Weights of a small image embedding model.
Model: 2.87M parameters, 64-pixel images, arch swin, norm layernorm, activation star_relu, patch size [4, 4], depths [2, 5, 2], widths [64, 128, 256].
Data: trained on microscope photos of single blood and bone marrow cells, 194171 training examples, 55.6 epochs.
Rows from block 4, named by matrix and row number. Rows with one number belong to one neuron. Each number is 500 + 40 x the weight over its row's rms, rounded and kept within 0 to 999. All counts start at 0. Numbers have three digits each. After the name is the row's rms in percent of the matrix's.
# fc1: MLP up (model.blocks.4.mlp.fc1.weight, 512x128), inputs 0-42
# fc2: MLP down (model.blocks.4.mlp.fc2.weight, 128x512, transposed), outputs 0-42
fc1.244 133:459476429502558515485495472471475524497478494476452535552556478514499418468541508548423463520476515532492496522513530537496393545
fc2.244 146:503445538486518463460508542459525533510457426491529506449539529540448543480494524481518556506429508479399485513538482456484558483
fc1.245 136:555446563529553530488562467543540522491457478425469538499515455472491484515460539516557473499449515522515510478553543514526523497
fc2.245 121:441532482492456460459523462508508461480582435499551527530484477522534440496580469541435575438497515425510509498471518551415506477
fc1.246 094:462432554481536478507458562533454530514492482581564544488487520483503522507514458477523484400514449455484540489442581465496586543
fc2.246 104:469520509586406465458511507420498492452476497467524508464467504535540458509517467477495475514577543486496471512511424489565490530
fc1.247 091:496439511414514470494449530525497541534532495522438505463516490574476506515498511492459488516530491487472459532451498521527466515
fc2.247 074:458415528524462523509451513476470540438478569527583427488459554401545430538541483498484549447432551524465448470529542507502475494
fc1.248 081:547501512479495435457487451460507529550454535498460508515577524498532449555446530473540486528460513475522445489597518552515542509
fc2.248 081:551504544496548481477463478558560525526502462513487522501486535470512524501510520550508546437459525520431553557490439492550486538
fc1.249 121:520465492485499476511497534482496478491535497553517450506475637508500505491528516561488523513494457506453556464471493496467467546
fc2.249 097:452558438487511482443508537513500472522531471469537481446470518518553487546441554476512525559488443490496506505577484557461436495
fc1.250 085:525509516481570514498471493505453497469561558547563477558519506425463477519505477525508486568537493509476554589531621499497482519
fc2.250 073:452470501499472428498476472432480518516531543447463501395445410460575550562486560448536510468468475549495490473513485479545481507
fc1.251 090:552542431514516475499517495519503464541538508555478517511486437488490435481519474492514483551512473430519490583408511550487439586
fc2.251 078:529491518487540504523459516477496505421493533514434508465469446530529498609419454440536591509497542465495422514509421567485556476
fc1.252 112:525467561470498459492513555438499534580511532484531531580438554508527508529493574487528560511511529476469497513465523428486453490
fc2.252 094:477479418513499464473487481440502446509426491520495529436514476487486538451488457528483539498447500547491578572525553519529445521
fc1.253 102:524512456513584362537462553477480496539503539516516546484529544445558486504489547475472550544491481506461460604545558453432516455
fc2.253 088:555528499443498532509462534530526484560449485460473531495530546531445485546537518406496522488409440460523566483558467470460544478
fc1.254 113:526497401603466489458521530510448497483504450529439616570554518505474473454531526546450504468538559535474479479477477529509547491
fc2.254 133:498504469579550466498520525467554487482515570494545505459480533515569486471525552483555544495495504436525493485473509497553598450
fc1.255 108:464506513492561529497533512485513404522454411517472474465496504512390504600507557528479527469540522533435576494493532440559493497
fc2.255 125:530531517519524527453499530521452462445484510561540519454550531469556451504465475483554486511452520525617454509468554596479510496
fc1.256 078:534485473510577467478521547506498479473542453510472490470499561571544531512410433485469481529576510458451489504524429509466525498
fc2.256 085:494404468491523518565508487508513522560531532574505518473525454472477502576535536413546499478477469428466478516520528486545470493
fc1.257 112:486512577524532494551474440559400415519552551510473470521500513457465568563512500491443503475457483523503471460535457428485455510
fc2.257 128:469550525550509534437512516515530482539484406493517443441586472422477466543570486531496524502508455476458508477483523470540533573
fc1.258 102:457568547493517495506514528598446492476589578407501574521482467423444473497497539559520557504472464521478477461527522513568449498
fc2.258 101:466504505507515538510493527468453551479506424560530554489522530472540562526588494544426491508503489484528582452457431447394488515
fc1.259 099:486476498590483506511560442470440528507535589453564411497525556527485548499513441530397484563501496522509459462557500548440460506
fc2.259 105:557500487546563471493511432525461513467453405452448528553533534541557506477568551593464547540482533538512465512482462522531503507
fc1.260 090:498514493538393454523441467468486517491534504522521477498488545509563422532458512446521546513442475513478493467582473450540496493
fc2.260 100:518471423561521472444574499467440558509379442512539510461464573529549508509557466539462502498517488486510468539512505426523545522
fc1.261 101:518496524426451575549486496540516441491530479478559427425456555491517487411534478519464478477423472520499466562493459497522502482
fc2.261 084:541524489534506486483455522441552473461481510548499485483414554479431524486557548469558551477477507486452406492471427477520592512
fc1.262 094:507479417560485470476613464422542527500510527538462435558469494553513501588492487509508497487492522440474539527454578596486459500
fc2.262 087:507509536463494444515483486468419463470497508488490503479439463543521496513436536516434485561531537596449536483512513467510515500
fc1.263 087:529559526468462535446531431497473444585501501507543486487479528507509472512542518508520507546450520529614525441519486497496551458
fc2.263 081:523538570519481452477510516513466563540538461470536492632547575578490456544497458494501418486493506425500498513554451531506533454
fc1.264 069:554569471446493477462474487490499475444481551465464533505516511534377450453534483578480521500453485481550480475424558417488497486
fc2.264 063:512455495476375520423505476489582491478424535531485554473568470474556558493470480465447480506449521535488471508476504548532428454
fc1.265 089:474547509500486407509491442435473565502474588523498440437493534508445517507499465463480544531602484498521533503518474498502519490
fc2.265 093:519518521547492519505556504516412525535472499555503502482463537461521538475594591503602516432516523468472582522516492485567452557
fc1.266 098:473554504555416499498507526517548521534528509517529497587450446556530490436509532503511496506415557465512575432487497494483488555
fc2.266 088:455548486523467495465456448467481507450561491484560485501446557537496539475541509518496454392528468582478487540552427507501529508
fc1.267 131:460544451525484543542507500541510482557520567521467428436521462480501515436465477550444438552495463481470523547505528453522469501
fc2.267 124:525590494460514432513500445483552519488512412480473460474553557465540522514493567555578472572516552535512477417552518460440509486
fc1.268 109:507540473554461465536450497532528583486570485520449494468543411449465474464480532478477418477523620537471452491473540479490478523
fc2.268 111:504538438483499469531521473541492507561474416516521448552479559451415522519524482538570489478511542519570560524598510528493557455
fc1.269 078:538555516565485521518505468566481568580546544523505543546555490480428538490460462576474422550530538516562468540479513529428453501
fc2.269 065:470493469470471517552550532455528500386503442503501441531549545487501520468508549575415542559517457513466574462525497507549468502
fc1.270 091:512443530518524445529494507495500516471565505535499554521457561486488445540485578501558474436481463581480555463449502483523515448
fc2.270 092:563488514545551504472456487493568561504464519503400486520510479559583524510508495474504509449454456470451501480489509499564474523
fc1.271 094:504441515488513460425563526578561489518437496529496498442469485477480465527464453520460451609479586432559454476501473477490452452
fc2.271 098:551452543523438457546436467465513507506525477461497467518427517530499460468431565423528487566511487580477477535550525573520487527
fc1.272 084:498578515408584504539515487518531458493511467543505478468465513494460447466446536479547547512471566449480463452459554474440500445
fc2.272 077:479560558455442600603477500534516482554468527516461542496580516497502536475461498490453534580442463419505554433436461433503444415
fc1.273 113:489500458489500608489521479459505544469535469528517565537507475587501503496484462470430496511434539493517443481403466506543532507
fc2.273 113:547470484490591538490528526505516505453494469525509528523540536522469540484537441411509521437474546514506524489533498524520444509
fc1.274 117:524528538417495506400565480565528418446467504493526539470461490490495419476488484445521503412490507448454519503503464528490565564
fc2.274 126:397500478511502517515510496492635484479524516460513479518515473511509450528465434499537444478472496453553384533478551493440460448
fc1.275 100:522518479526435578512532442473450559567471457469567504475459494442574578550528472515443516540527442508472549517472494520506576538
fc2.275 100:497502443450487488529524457572482511543427465435535497471478514495474458431454538571507503521615449519521507539512561486527504557
fc1.276 098:472593582449496522482438509543550489474568578536503584496477482555470510517504463507538478509519537504491513570530457450545512526
fc2.276 099:542515464528425445468466536461549516482497440418531486466478490481533555550520514499491452461417529455523469489501454495519465555
fc1.277 096:524505521442533488508436491512473592517587541450482488542574499476573514507438476477484460491452520465460565462481536498519492468
fc2.277 100:498523468535475589548461394415476486496445511521507487551522495438459567563421554601442477532552500539515528538508490508539536492
fc1.278 088:467479519576454570532525501446473502493430539464572518548489495519513483516469522461521484533630484524543488484487514523400455546
fc2.278 085:456456491504454537474542456484530479544547486513386460486510505471505550507447478581561518442486479508439495485500571522502564527
fc1.279 091:480509515494406532480541535557597386546601505547450462506481467487479429486446502479467503557461441516457450488524501501501481561
fc2.279 109:468537584465426524570535523473535445542543462503497530489518542498475489533501398524527477506557409460477578524426519496498549500
fc1.280 076:500496443464488542463483447427444569487462507498454559475492509531523437568487574544470482505462495535517547446547537516475501465
fc2.280 069:470565492466553539579478519572514567559496556452524475454518532554464562553513457445489472523555504526513454537558433442577459498
fc1.281 092:495556514458476500435502461458536539509509447494547491447533547546489486508480457461520493385507512443484535534507527518491447515
fc2.281 097:476468480557516483523477504469539468498477497535477548462418423519498494476462491525479558510486515509536468506538503483549534523
fc1.282 096:576490466502434527461489518588497506612519441489507471526483474488545539469562514512527484569573557536570551468503468548476570541
fc2.282 098:438559508583464488550463485429462543525459531443491572560500532443466457486482555548537455470522474478524462465525468533525467471
fc1.283 107:504504523510447491497509514568425447509506497403505465561457564494500497503499523527516472387483451496466557577410497531529487483
fc2.283 120:527483580503471479451439517458524447480526436497505521575519550472530475486484490543495532502543464460500472388476528560578502489
fc1.284 082:449517489514534499510545589457489580507469526454556461483429519496505552472537465491505528430435449542507462431519495550423457524
fc2.284 086:524528477517430455495506545552572557539507433506480480535542543394468557550485536438571500561512527522479546477508558476443466454
fc1.285 093:548514543546475501565447522495492519494458509524580489524461581466459500493538442482430493538494477461511517558468498499544425523
fc2.285 097:518517551574512574517530536500522537495448481550524541509488506518517516451544476596605436443474458455504483488520478513525509581
fc1.286 090:477536461516446473402468592536526418484451489472557378505454500546496541505506516562461437557518518493548502548470498503472530516
fc2.286 084:514541491551444565449479460478475511569492406542464559556524509505497513535424550536535465502490528473524474400534509568480508473
fc1.287 127:460443525563571426464473541486486452503445489456452525500526549508479493458501538550602415492545444451523538498458482495476531538
fc2.287 091:427486474481559512535497490475383455493491455556482527495473386532451518478516438555430501524440501521482464389423492549485493520
fc1.288 087:607482485493518456456428514490560456531431491485440527545494573514507484516535606497490500533541399543511530465465510445510526465
fc2.288 082:459485535487484515409513465448496529548581496480489531514524498503425474481474481505485522453464536451504544532419546512449538524
fc1.289 087:524535506500520465474479535453519599505502521527478514535458495460454470470445557506527478490530522487470465556526503510429534493
fc2.289 080:504513501503494500539474500494523496567422525485503525485498463512547589516502445575567542500512513486459511525459484472480414445
fc1.290 081:476501511515445518540510505590517483467542541545530443432543532505492504490465542491462530469535506463535458589552555460571492531
fc2.290 070:550523483549473568517530519503504501424489478595550486613504512498547412529418518528530478494488505506452503490530488447490472477
fc1.291 102:492510428404452473528505491488521452487534478483504568528486476394442449481486556526522506536517418557533532504465487486540430594
fc2.291 104:515531542453500511462485526493507494576495490532477473446568541497522424587567517551485536551492493507496488448523524500507502538
fc1.292 101:562550401484472482460536493508529491435465546455526519467464476558515478511505513458515525460432521586508534489506492527480503503
fc2.292 102:542435454419518512539508478507504502499439508502503457434515519520556470489505514441472532481510561474440533474542442390509492466
fc1.293 075:474475485560525432574487531496475458569490541485492584517519619520553440483496474514526514480439509497433470510484475447466440489
fc2.293 088:568362522488520490494558537508519561477516521509505525492490474472435551510506527476461512492451556506536510513554482460504522480
fc1.294 106:535447439604538424511419486516495433538429521464469521456513555483544439498484479399489462541415475514506552538454429508467473448
fc2.294 105:506550495454473480494490513508569498529479493522522514518479481493525506556518507456459580592502569534450471497495417559492482495
fc1.295 092:566503458475528501528469474543586486465471466538512500481565461529460456441482422454523517387494476544480560476528398563427482561
fc2.295 092:585487490531623503512419495469592600531534487552521491481526486491510503604505511420539594501480517466495469466444439488505481458
fc1.296 097:489482485444562476484510553527496406480522531511441544398440512528519491469490517476502516567462543397552466457507399467517483497
fc2.296 096:504565560550559492567468499486496500513472563480479531531532541453542519492503569513513459427453528478523536534460429590415503488
fc1.297 096:450529490521463500416485532486550520535455536497520455465575474490501586522447482509463529609534490517486489467469488408489473476
fc2.297 091:557476507425492476585535474468484558524473527522583554533520438506517535591458492528534484515518550472511504488465475496470517482
fc1.298 086:541462509473489536543499474581542475502508507443537543523517505546432492580483531476489513540453564472428585467521566474517596520
fc2.298 081:511489459528489494487520501544504439503510501428500430539440510506509502482533466354503474539452422412455498524590542515489527492
fc1.299 128:513476490466556472455495509466550595413506523498408531516481531460502522513422460503509511454605544498523499454495513488456502485
fc2.299 135:583553544527439551509486512480517508429524476616507471475479474425496438473507484461510478480460515466472460559464538559539454480
fc1.300 100:522472482385566480519501471403492518458514507486536473479551554453495419503467463520509502544455478517450478465454471482480462490
fc2.300 098:530500451501435484496436493504480560577496488539451480553527539434495488490510542460522479516507524521507487562497494533508400586
fc1.301 122:452489593500419475542480539533457452533522531461451504425443497517469529485531466475510518476521450525474555491506507470515547439
fc2.301 131:452415479490492494490379517471486521447518518525528543516454483522500427481474541573511443506518542488530486547471435480554500501
fc1.302 100:493511529461577538447473469444504458487524418464458486502527498499576495482449459547539465453517456527495500480506579519503571494
fc2.302 111:457523467437544564540506446476555534593455534514526518465459465476464489501464492527488465545515458438471491557505528449509467492
fc1.303 085:573540533517461497553474462521479543512547519472474537551503451537581460539511543489517512547489525490521545503461540484509564495
fc2.303 091:465486492449469530554598424483469469544547504477571501503425550521480501478502450585494479429444427558452513503502477449494483458
fc1.304 079:477501499535468482479465524423542460503464496547509422414501542510449508494447538509484441503474498509430522462514418534484433468
fc2.304 079:544551473576500510488503434542514559507570533482479518475465561536560507540517507471512541425514454567482571489508545493586524484
fc1.305 093:468556490454392539494550546504501506546452569541500514526473484494490521528483519567484482572536526418488458501521507529566471560
fc2.305 096:478478468505547548503435564515484527426518490483481443506510501464512445478469562533542538513509588484510473561547471454558457488
fc1.306 083:550495460522462514569486472541494511515581464543403507474484524569624467525498513516537459548573473480539517463492403523463498442
fc2.306 088:429480511483595531466516520485534473485522517490476544493520485497496518474475503532396533484445418467502467547559489460499449524
fc1.307 110:453483501512476444444579472495550492443544486520528526467522561478545508531565551508549424458440473522545485549536464526471498544
fc2.307 133:519485489488502485519459424522512456476599544448589463524523538472554522487428510462541543533489510423561474511474516465487511541
fc1.308 119:484430432518449526458470524512488508546486511522472515453469401559492425452528476458477488452439544511518448514493527482471520487
fc2.308 131:428540472473509489466496491474513434498446500497552521596522499514538511498492554540367492550509491531477461570533477482518525499
fc1.309 100:483458481522441491563468509435496492407520485455530531529534469521511525450544480492490432483521446521539541508477496484508515520
fc2.309 105:447553514552545531426484515477470449492556442549531503470528486582494495483496555470517487466499470560519518486517415486499483564
fc1.310 083:490436455555508502442515500532459484498450525474508527502500531458452509431521515497502550503562419463527480438495586494457545478
fc2.310 081:481541489529502501518483467542484521503501535451458534427468422480530491500471455467522444509451481490582491488497466554484499472
fc1.311 091:498494542563469502433514454486446453531488449474534482541513488558582467506510516500493507537463522441546436434534472450515529481
fc2.311 096:527441510528563439481501475422525537475526441487427496511540526459596460542498484497478588530517518464535502521519492473549478507
fc1.312 090:532502534442485529443480506427472531522458493521496475519440482486548480512501487531536552418425532552486480545497530527449535487
fc2.312 083:527535477458508490555450416490401506506527478501482555472505514521474564514466495520559519488482528524570512512497500515445493526
fc1.313 092:480511520543496507417536466495560507521479499538474505492467588509522547418524553432472525547499448477393411494484549489467460533
fc2.313 101:476554565563562524525501585488498493463546515496532531500513552492530521522542481580443532454525520442476443479543507511439501555
fc1.314 086:415499441490496515544520526446449480571487559488467551520526466518458438500486558591509522526387437480443569484485579477522499546
fc2.314 090:461541483550483494507553489520598551450457503554464499433452518578581520475461526535532508494504522538524458531444445472522489499
fc1.315 102:525486547513464471454476504502571515573458539481465508477526536503467531448497530516416534466462506546556494429502507478492478462
fc2.315 125:496564518509497464475459478475502495363465544555535513474496437574590563486481497566546473504515530461489433515565438478490469494
fc1.316 105:518560578384553477552465507507530477507616450443492511490519478520449470461468500503512480512441550442468500482532517529508523546
fc2.316 095:515532541481439548503498530478502475520467567450442480472524433456519493510447476485525557556532460583510460478507513538437543447
fc1.317 113:475442477513471451437527533445493516438479538454534459567474489529523515569487529603442501494462523519566533540516546531460550533
fc2.317 104:461492439577450509449471554484539505519547491554456491478547508526432539474552534466465458501497480470491509501508485479555533469
fc1.318 097:544506466524501446500461492468490519491488572458529560514519533411470532472546540422419497478511489615441575545496458486502477445
fc2.318 096:522501485479522528496497512449527514482469506552550523497489519513481529561539505467472523423478423411561454493541481474499546492
fc1.319 136:531562447532465512478479525498521525521498602482414507446494517505489431502498480558562475501482526480479433534476537470465492471
fc2.319 133:425516481445473547455512424504485516460459548465494478407503494501491572539531544478462519475521580495522472529525467465503509535
fc1.320 112:447562451502503470519510530536499546458517488493474481503505516511518528558494451482574500531570496483501559501470462487473536508
fc2.320 111:474526569501431544600546542491526504482471483470550515494497533549458497485480472492492475491544490536465503513527559533481461462
fc1.321 083:529520433526519489523518545537544493519509480518491516444471470545454548460507549481520389508416542474474508466482519499409544509
fc2.321 074:523498525426519396447490502578488480451525439554516438471452568554507443514458396534466509493524582553484501535529500451462508446
fc1.322 091:565509417504447477456435523501549502485516421510516450510550540494470535488531508463453468534541578554556550563522507425447462597
fc2.322 075:452477484538480459465496514580570489493557492547473483501437449491527559494441445412497529496504458562478518526517544531463431451
fc1.323 088:524500445491501496396522496512559556518558476521517507556536529474461500470475508445551543481532544470475478557512480505543497515
fc2.323 078:530577434464488506478503465481545475502431483532541528412492477429528487542451497542472500437421520501537485476516566567531474433
fc1.324 087:534497526601468513444474487449530551483481428515501441480447563516468459475445439478487526536572501460505574507411510448500472497
fc2.324 092:454518394472577473520506415441450460490486554490486524529511500458564450549464512531505472465510524583530479461459493510452458421
fc1.325 092:487481450475519540500488492519479426506468477429467520569451475482509441384460559470504397426503532513604547493512497437536503521
fc2.325 103:534465504537477471506534495508489489515531534581499479495487548474539464589465531474506525457485570451480489424503494531512490475
fc1.326 136:497481558514606503496486459499457540526499510561436521498472473530463449459459507422509464471468542544589499411452485522465496533
fc2.326 134:465518535441536449528493490470545436547568450451468450453532540440532493592497469546545559492464530462467449528497472552464476530
fc1.327 094:445483514472504473467578529435548597493460516491508467531560505548527537441592516507504486520488496472512488509506449512493468511
fc2.327 090:543522467506402437549493532484536497514542513528605454485583528483594472492527500406533502468543521482482447475433471547518473459
fc1.328 118:588463500508504489501464445527531468533504473534462455474509548548499487515501457463455459487501497574550590524440513485560467472
fc2.328 108:417465490487495469470565515505553438478508456497508514521396531511501459533529536481504569456479521451440555500449534496510502549
fc1.329 087:509472507465439483525535540485445500439565531542508554540520505480511472506471521493390481480483441425419494549477479532542496481
fc2.329 074:491447549542513423544514514458511507532486412427463495527411504502432507541508461489448560473493479497520450547579517400477493474
fc1.330 101:517526475476498449488484550428533467474493472515519565459510553476508532547506425495550570458474520506538512530487435542449501496
fc2.330 103:433434493453512464594519504489550470503521560516459532463487516478515418519499530453529471504492448455512458491435571520567394497
fc1.331 123:525513478568505484436472474543493472510406520438509531493536475503438550524480527544522544455474541527484561437544533486495516520
fc2.331 117:570523424515500480528408491479558444454547510505532487482442536514498463554522512508493502453501523483529487519451440485459496535
fc1.332 078:474495530473470564464552512509422461500483490506526507493485559496436486449526543476475490390511550459504466529509514576559506523
fc2.332 072:460490526517572523498586581520485548436467514556505459496515494392492543437544533525425457491520540475468469429479486548488533546
fc1.333 112:501514441518528535482486530510516526470517552543529491532508517439608517505453521496590599548526525452484507545485528467570526485
fc2.333 128:549491516484548461461506520462498531561486490499455543484505492509476510490451530524482523456423484474408455524466597542574468463
fc1.334 092:536407502454527531470468456461517482453507484411475513520514503509437469530533532476466508500547507501447571489520517481522443517
fc2.334 100:444479524523453510529532473553543539543517454551476462502530448545494506537495535561524448546557555473475497472494545473568430521
fc1.335 096:425479458534532476410470565490526528513455580510469559476530444483500466424494524524552449559557488452534541568505546494475489558
fc2.335 103:480459547560456506499475453549506432548519532487480471497435468527524496510481565506491472553414544553487488576494509553471601545
fc1.336 129:498505507547394494506527526557540547476495560461564522457561495522547475544509475518504447475462540519425512463480451478476441587
fc2.336 150:476524451467507468487494495470534502480484483442484517529474517504470492448430498419554498529487486524475405512503446502528488498
fc1.337 112:535468551469466509497512508473534560433394523513465501584469425517524496538502525541476465509483564566441437499518486514489485560
fc2.337 096:491555539484521482512536486469556509517528541603496530420444563516492544460433474457520495520434557451491462516493497448406544493
fc1.338 136:462478469568481525506477482542498398515526503518443474462500442466585399441481479407470473480510507455505470486433468499473527538
fc2.338 149:484445512542544435493449557531547532502462490448542487454495482496523474527523527436576531484397569537455474536514462537515427483
fc1.339 076:498541518419524551478534496539525600471534514504523434474446524479520506513519591445484517544462504460409518465632543472472540560
fc2.339 077:491461529555490532500536484508531477545551446554490529571531477466502497498431432517433428431483541582457479477519460543514470535
fc1.340 098:566532542475519507567510492502454480588526439525478504473456498424453470530536477474532533520493469593424615475485481488447496482
fc2.340 101:490464488438454369459458496484515490441470454538512498518468420482459516478561505533524515481472549442426471513494515482504514442
fc1.341 106:466534495504467468509474504565520411515424486543391534463500481504452499449563514549508467499501448487506578436501497490391563513
fc2.341 114:472497442477509474481522433427481520500519554509457556529550491533478493550597540491497427508557503520495416473484559472547482460
fc1.342 087:473503489541492450544460467510513526539480469512466540512515599449560485531519525505484504475467508517453580532503376512495446550
fc2.342 092:540548494474535503456493429469601536490549513539534571497505535527543519529492406511484546517533484483502489517472440470507524528
fc1.343 104:522380550525520522543467517406496522500420488564584463469605488521495486511467458533474482453447526507487541457579487545583456498
fc2.343 096:580468520489488536444430541502433526459446458554496492499446517500554531432416513583467505485546531484493436551515495488485499498
fc1.344 091:517520479459559503519462455448513577501519525539460476504513525533527445557451567500448521469508558461462493481525514538521462522
fc2.344 081:502551522407539510505498550483448516511491493542403481475512550478450566486489476398446573491436471481485501550539487553515531564
fc1.345 138:546517517480512448603461516478510502568546554519488479567454512517505481456483401462533489457607446477536485587567458438567499511
fc2.345 139:475472552530430486466501515528494610473456516540531539404484584490479462461541504396519548423500499580508498514501518497459482506
fc1.346 098:551465583555501577532527579525549513378556496501449491476548541489491493432498528522515532450517458533485519526535491515506495461
fc2.346 094:410456528512539491511457520481489522513515490504511514500503534484545402518488478466484465541472495401491449477514513516497512472
fc1.347 092:507513474466473500546531496470460598503548491494512454513539486534441466509545469507496552447549491451487538502445462477511517528
fc2.347 087:503481523542482477461525490412430417538506528482473496501465539489534521521438525454510515561503500460510530544546572492487571512
fc1.348 104:552523515519484487488461537434507441450469487540476440530530526555462477476481486472521531471468498481471469372489490456440476490
fc2.348 108:484504392485414494491559470522519462501501547491492510451503482462508516449473444438473494518483485486493446506525506471551529477
fc1.349 106:482524516456577535511505457535458554538565451570530540447541491520475478552555505440508550448476455537508462488526407516465567480
fc2.349 102:534585483453492491507533490526544424455501541454481453527518544487461475473450550584456530588513486517480491505538551442444500499
fc1.350 090:465431532498509508435497540513563501440559543465449475482482519470502420493432501612506476461513463502456488537490520427553511559
fc2.350 078:464475519497480520502545459480514479560497465477515499493490499511479549480428453518580415577435501499533558465453504426431445503
fc1.351 080:538464434508524526528445483481521529484555428513508484485497509578500488511450537442494478478433550511468485446545483531466493479
fc2.351 081:515469564532505478468499488492494438593553473582460469474463454525523511432599398566513493525468511555483492455479536497451529504
fc1.352 085:522527451481538517468561506534458505505490472528452449557513504505535437483552553458515607517414500511534494447493424535528485496
fc2.352 084:569462528541462552529481492495553518543524547538484564486444506509488516551393467538513490447559538438520448459507490484540483544
fc1.353 073:518537507477505454554516582514425508552549552550538454537501575455492492483550520506560561534485492468467558500462474440490523492
fc2.353 068:562500471459441473493512443472461488499449522499483529507448502518507504536446516461482586500530508453470460516529473465495537524
fc1.354 103:483458496509469521522489479491440474493441538537509505465520494532444457497533479469514510519535468545530497480435501476460493485
fc2.354 085:537534561399509520511511550518496507485529517432544467404555477441491494492538530553554564484476523527489523530405515480502473588
fc1.355 081:460410447529510487499494499536532559456511513521494467485535456499500495493497528496475548501503468483459519512549457518579594542
fc2.355 067:503567436528536446445478433550496491487489475550509451516541454534533501500534546431477494457440514578415456548548531451522467510
fc1.356 084:582533548443475504470466501490441496474456500472554612488583539458508563511456496513450460582512498466480518414521476493495544447
fc2.356 077:467497562563495493522603458504560476463503593571535514545452462511465514440486516454497485488415491520534543542503455545489507435
fc1.357 084:534499507530537475493458535470405545477497530476487517443586490523435523522477493501552499457471556506464472530496511583496493427
fc2.357 076:611434461494507562481510511568510456494473411611504539491580486531518492530560472416473449458457561473518490536543473521572505550
fc1.358 104:472468503509504496523469467524488497496561526580560547539594502464529472513525533488485520553431515469503435482522427520519524499
fc2.358 104:498598494480578514519456500504461557559459492517530538478447511498556483514532413485535497503478446523581544485503527538516469471
fc1.359 099:543489523551466543529459519515424591521452522466549424487572558498484522546434471413505535464479534450467497473476522545514426432
fc2.359 097:506586442460453504508462456470474516532504519534527562513443483561499486443418514555503484467529524497543537540477482529484517500
fc1.360 084:493505501515435499534498563521489525520483439515532511546479507471451467509527507552534511525556433539519502543498473392506448428
fc2.360 085:495558446457530492454451446549507503543492450539441508460522448469513488544445499476387508511493459467532548537499560461464516565
fc1.361 094:457501550448484519544519472446561451490401464521482547506459426549538519484499505483581555463494471500449494505539538508590558474
fc2.361 096:463484484510491567450471550518468617469550558468526491613509492518529528470446463450504454511488524467493559545484504535448500473
fc1.362 088:526519403449595522558573495546468549508484575515453504447566479507515460528484542514484581484464491513420488474516543473530479500
fc2.362 103:536489494494456516535536528528562564474434509543491495583474475589488461539472449508498552519540517565511504463530503487488481480
fc1.363 096:484482418451596531530426586467484444492566559415493494507528599539493451468472495474506486510445549517516512450453478550568419506
fc2.363 090:522492495414474531493468536521634537525472454485427510496497459495503466565518498468487531402479444515483509544525488519461559531
fc1.364 098:526530462510457437497496551542526434485527424513559436457413565514547535500601478525509428462474546575506566495471476471505586539
fc2.364 106:426518538516472477455549521483484430552443504544497518555510507489513493526492570353557475524494511466507494480458431440470399506
fc1.365 075:513473559466478412529531465518499478526495531502463511473468435485420454539504526520446476497552452434483489437502500565550503514
fc2.365 069:456510462587557472496476527559528472513493494604538458413601413491558497484523460526526499499420571493506520555587531510472433454
fc1.366 092:434417468560472549526491525519545421513463480540482477489503482483489470490546493533526533524496473479511526480549525537558551479
fc2.366 107:541442546468470532469449506524595562532417576516493565502424488530588489489477541531532435522497576501516487526515509489513487486
fc1.367 102:529496545478501458527440441412431536524495509530535470457424525456465507482524566477506527533464535490517433496562469487529507486
fc2.367 091:481451429498509517471494504471455522571467426437485396550469458496456510506468623536484561474578553449525456484507476459477602520
fc1.368 082:585510550476525462490534541470499504480476498458487541526484461511528563453519534454466514504531500479421498489545518450478383500
fc2.368 080:538480498573434484496515562464466426547540536562499536486550485527534480499511515479433550495483576541546505458546509537490533495
fc1.369 090:493515519460582543486580431485529466484583427440402582540502534465455467520516528503471521450471493467456541457475488519554583511
fc2.369 113:479491485584523519446537499544485513467491486513476453427544481421528537469513386496503436482428533496463539457493514536503476445
fc1.370 114:461518495529482511472515459502554527484485467445411536420538462538486511531530564526524462536500510499527513524413522519544421422
fc2.370 109:512459497481486512569496457475487453510496521494526478460437557539464506553430548510525459536505548512449479525544482516523526509
fc1.371 093:524498474549530546435452474564482457427478552577442460500439471425475464509498548423487524540525487434492487568552493432534542512
fc2.371 112:537473530455523475510472472471517491460531507521504582507526561472558477511536464522497568507489425457485457484486490532525480433
fc1.372 101:443443504539478521480551487511460513524467459544609504430575519516553484557513553509551527550511580492449546464488460511546491414
fc2.372 106:523432463438447433519512472509565549527477471460461544541494446505514534504491566511537451447506420509456432586526457458401486512
fc1.373 120:528498515636473444542494394509486549502489498462444438449520469453504503494467508507456483478532522426533524441527496484476491437
fc2.373 118:517508584505513485520546548484551516533519523525511517546454505562492526528555453573533454477460583563490432431464530505503543510
fc1.374 089:493478495521538495564547516464457582524569501478463469511593475497419447476506451480551514429535512515476494555504531466548405468
fc2.374 099:541485381443519511560446406480467428496408520542463539520423553514522468543411545531421465475522510489450470515537497539553496476
fc1.375 099:502448526391532437457485476506465460494442525485563555558463503490505463508466459526520563427434493497537523495588527542526480428
fc2.375 077:514524558493508471464428510521552504471485522532428532512494536594525522529551483523416456527481461438522416499445470480536529503
fc1.376 082:494508519537580425471452481609507428533462539501474550474506476490562554565487444474494398558468492445538508504500511466538514535
fc2.376 077:494445465449527580525515477484467482464478515460539518552440578525538475515478447558565507527469456449512438470508475529477459519
fc1.377 096:521542451530465536479509505483469535509468441542553459561499502568485521368485533502447472494525448502490490482467465542488455444
fc2.377 093:462439547497452534474473432515502503492547460521514457505427450521499530564561487448468514511530467483495482544528499479540485503
fc1.378 105:512506564574475487470504552461479516492362456452466509518423506498524496492501428476521475478489535489433505490479471542506455447
fc2.378 097:510419511458501519519503515536557475458417492459473604560483578516509490471492488491445479466526434471499601530563478482448553470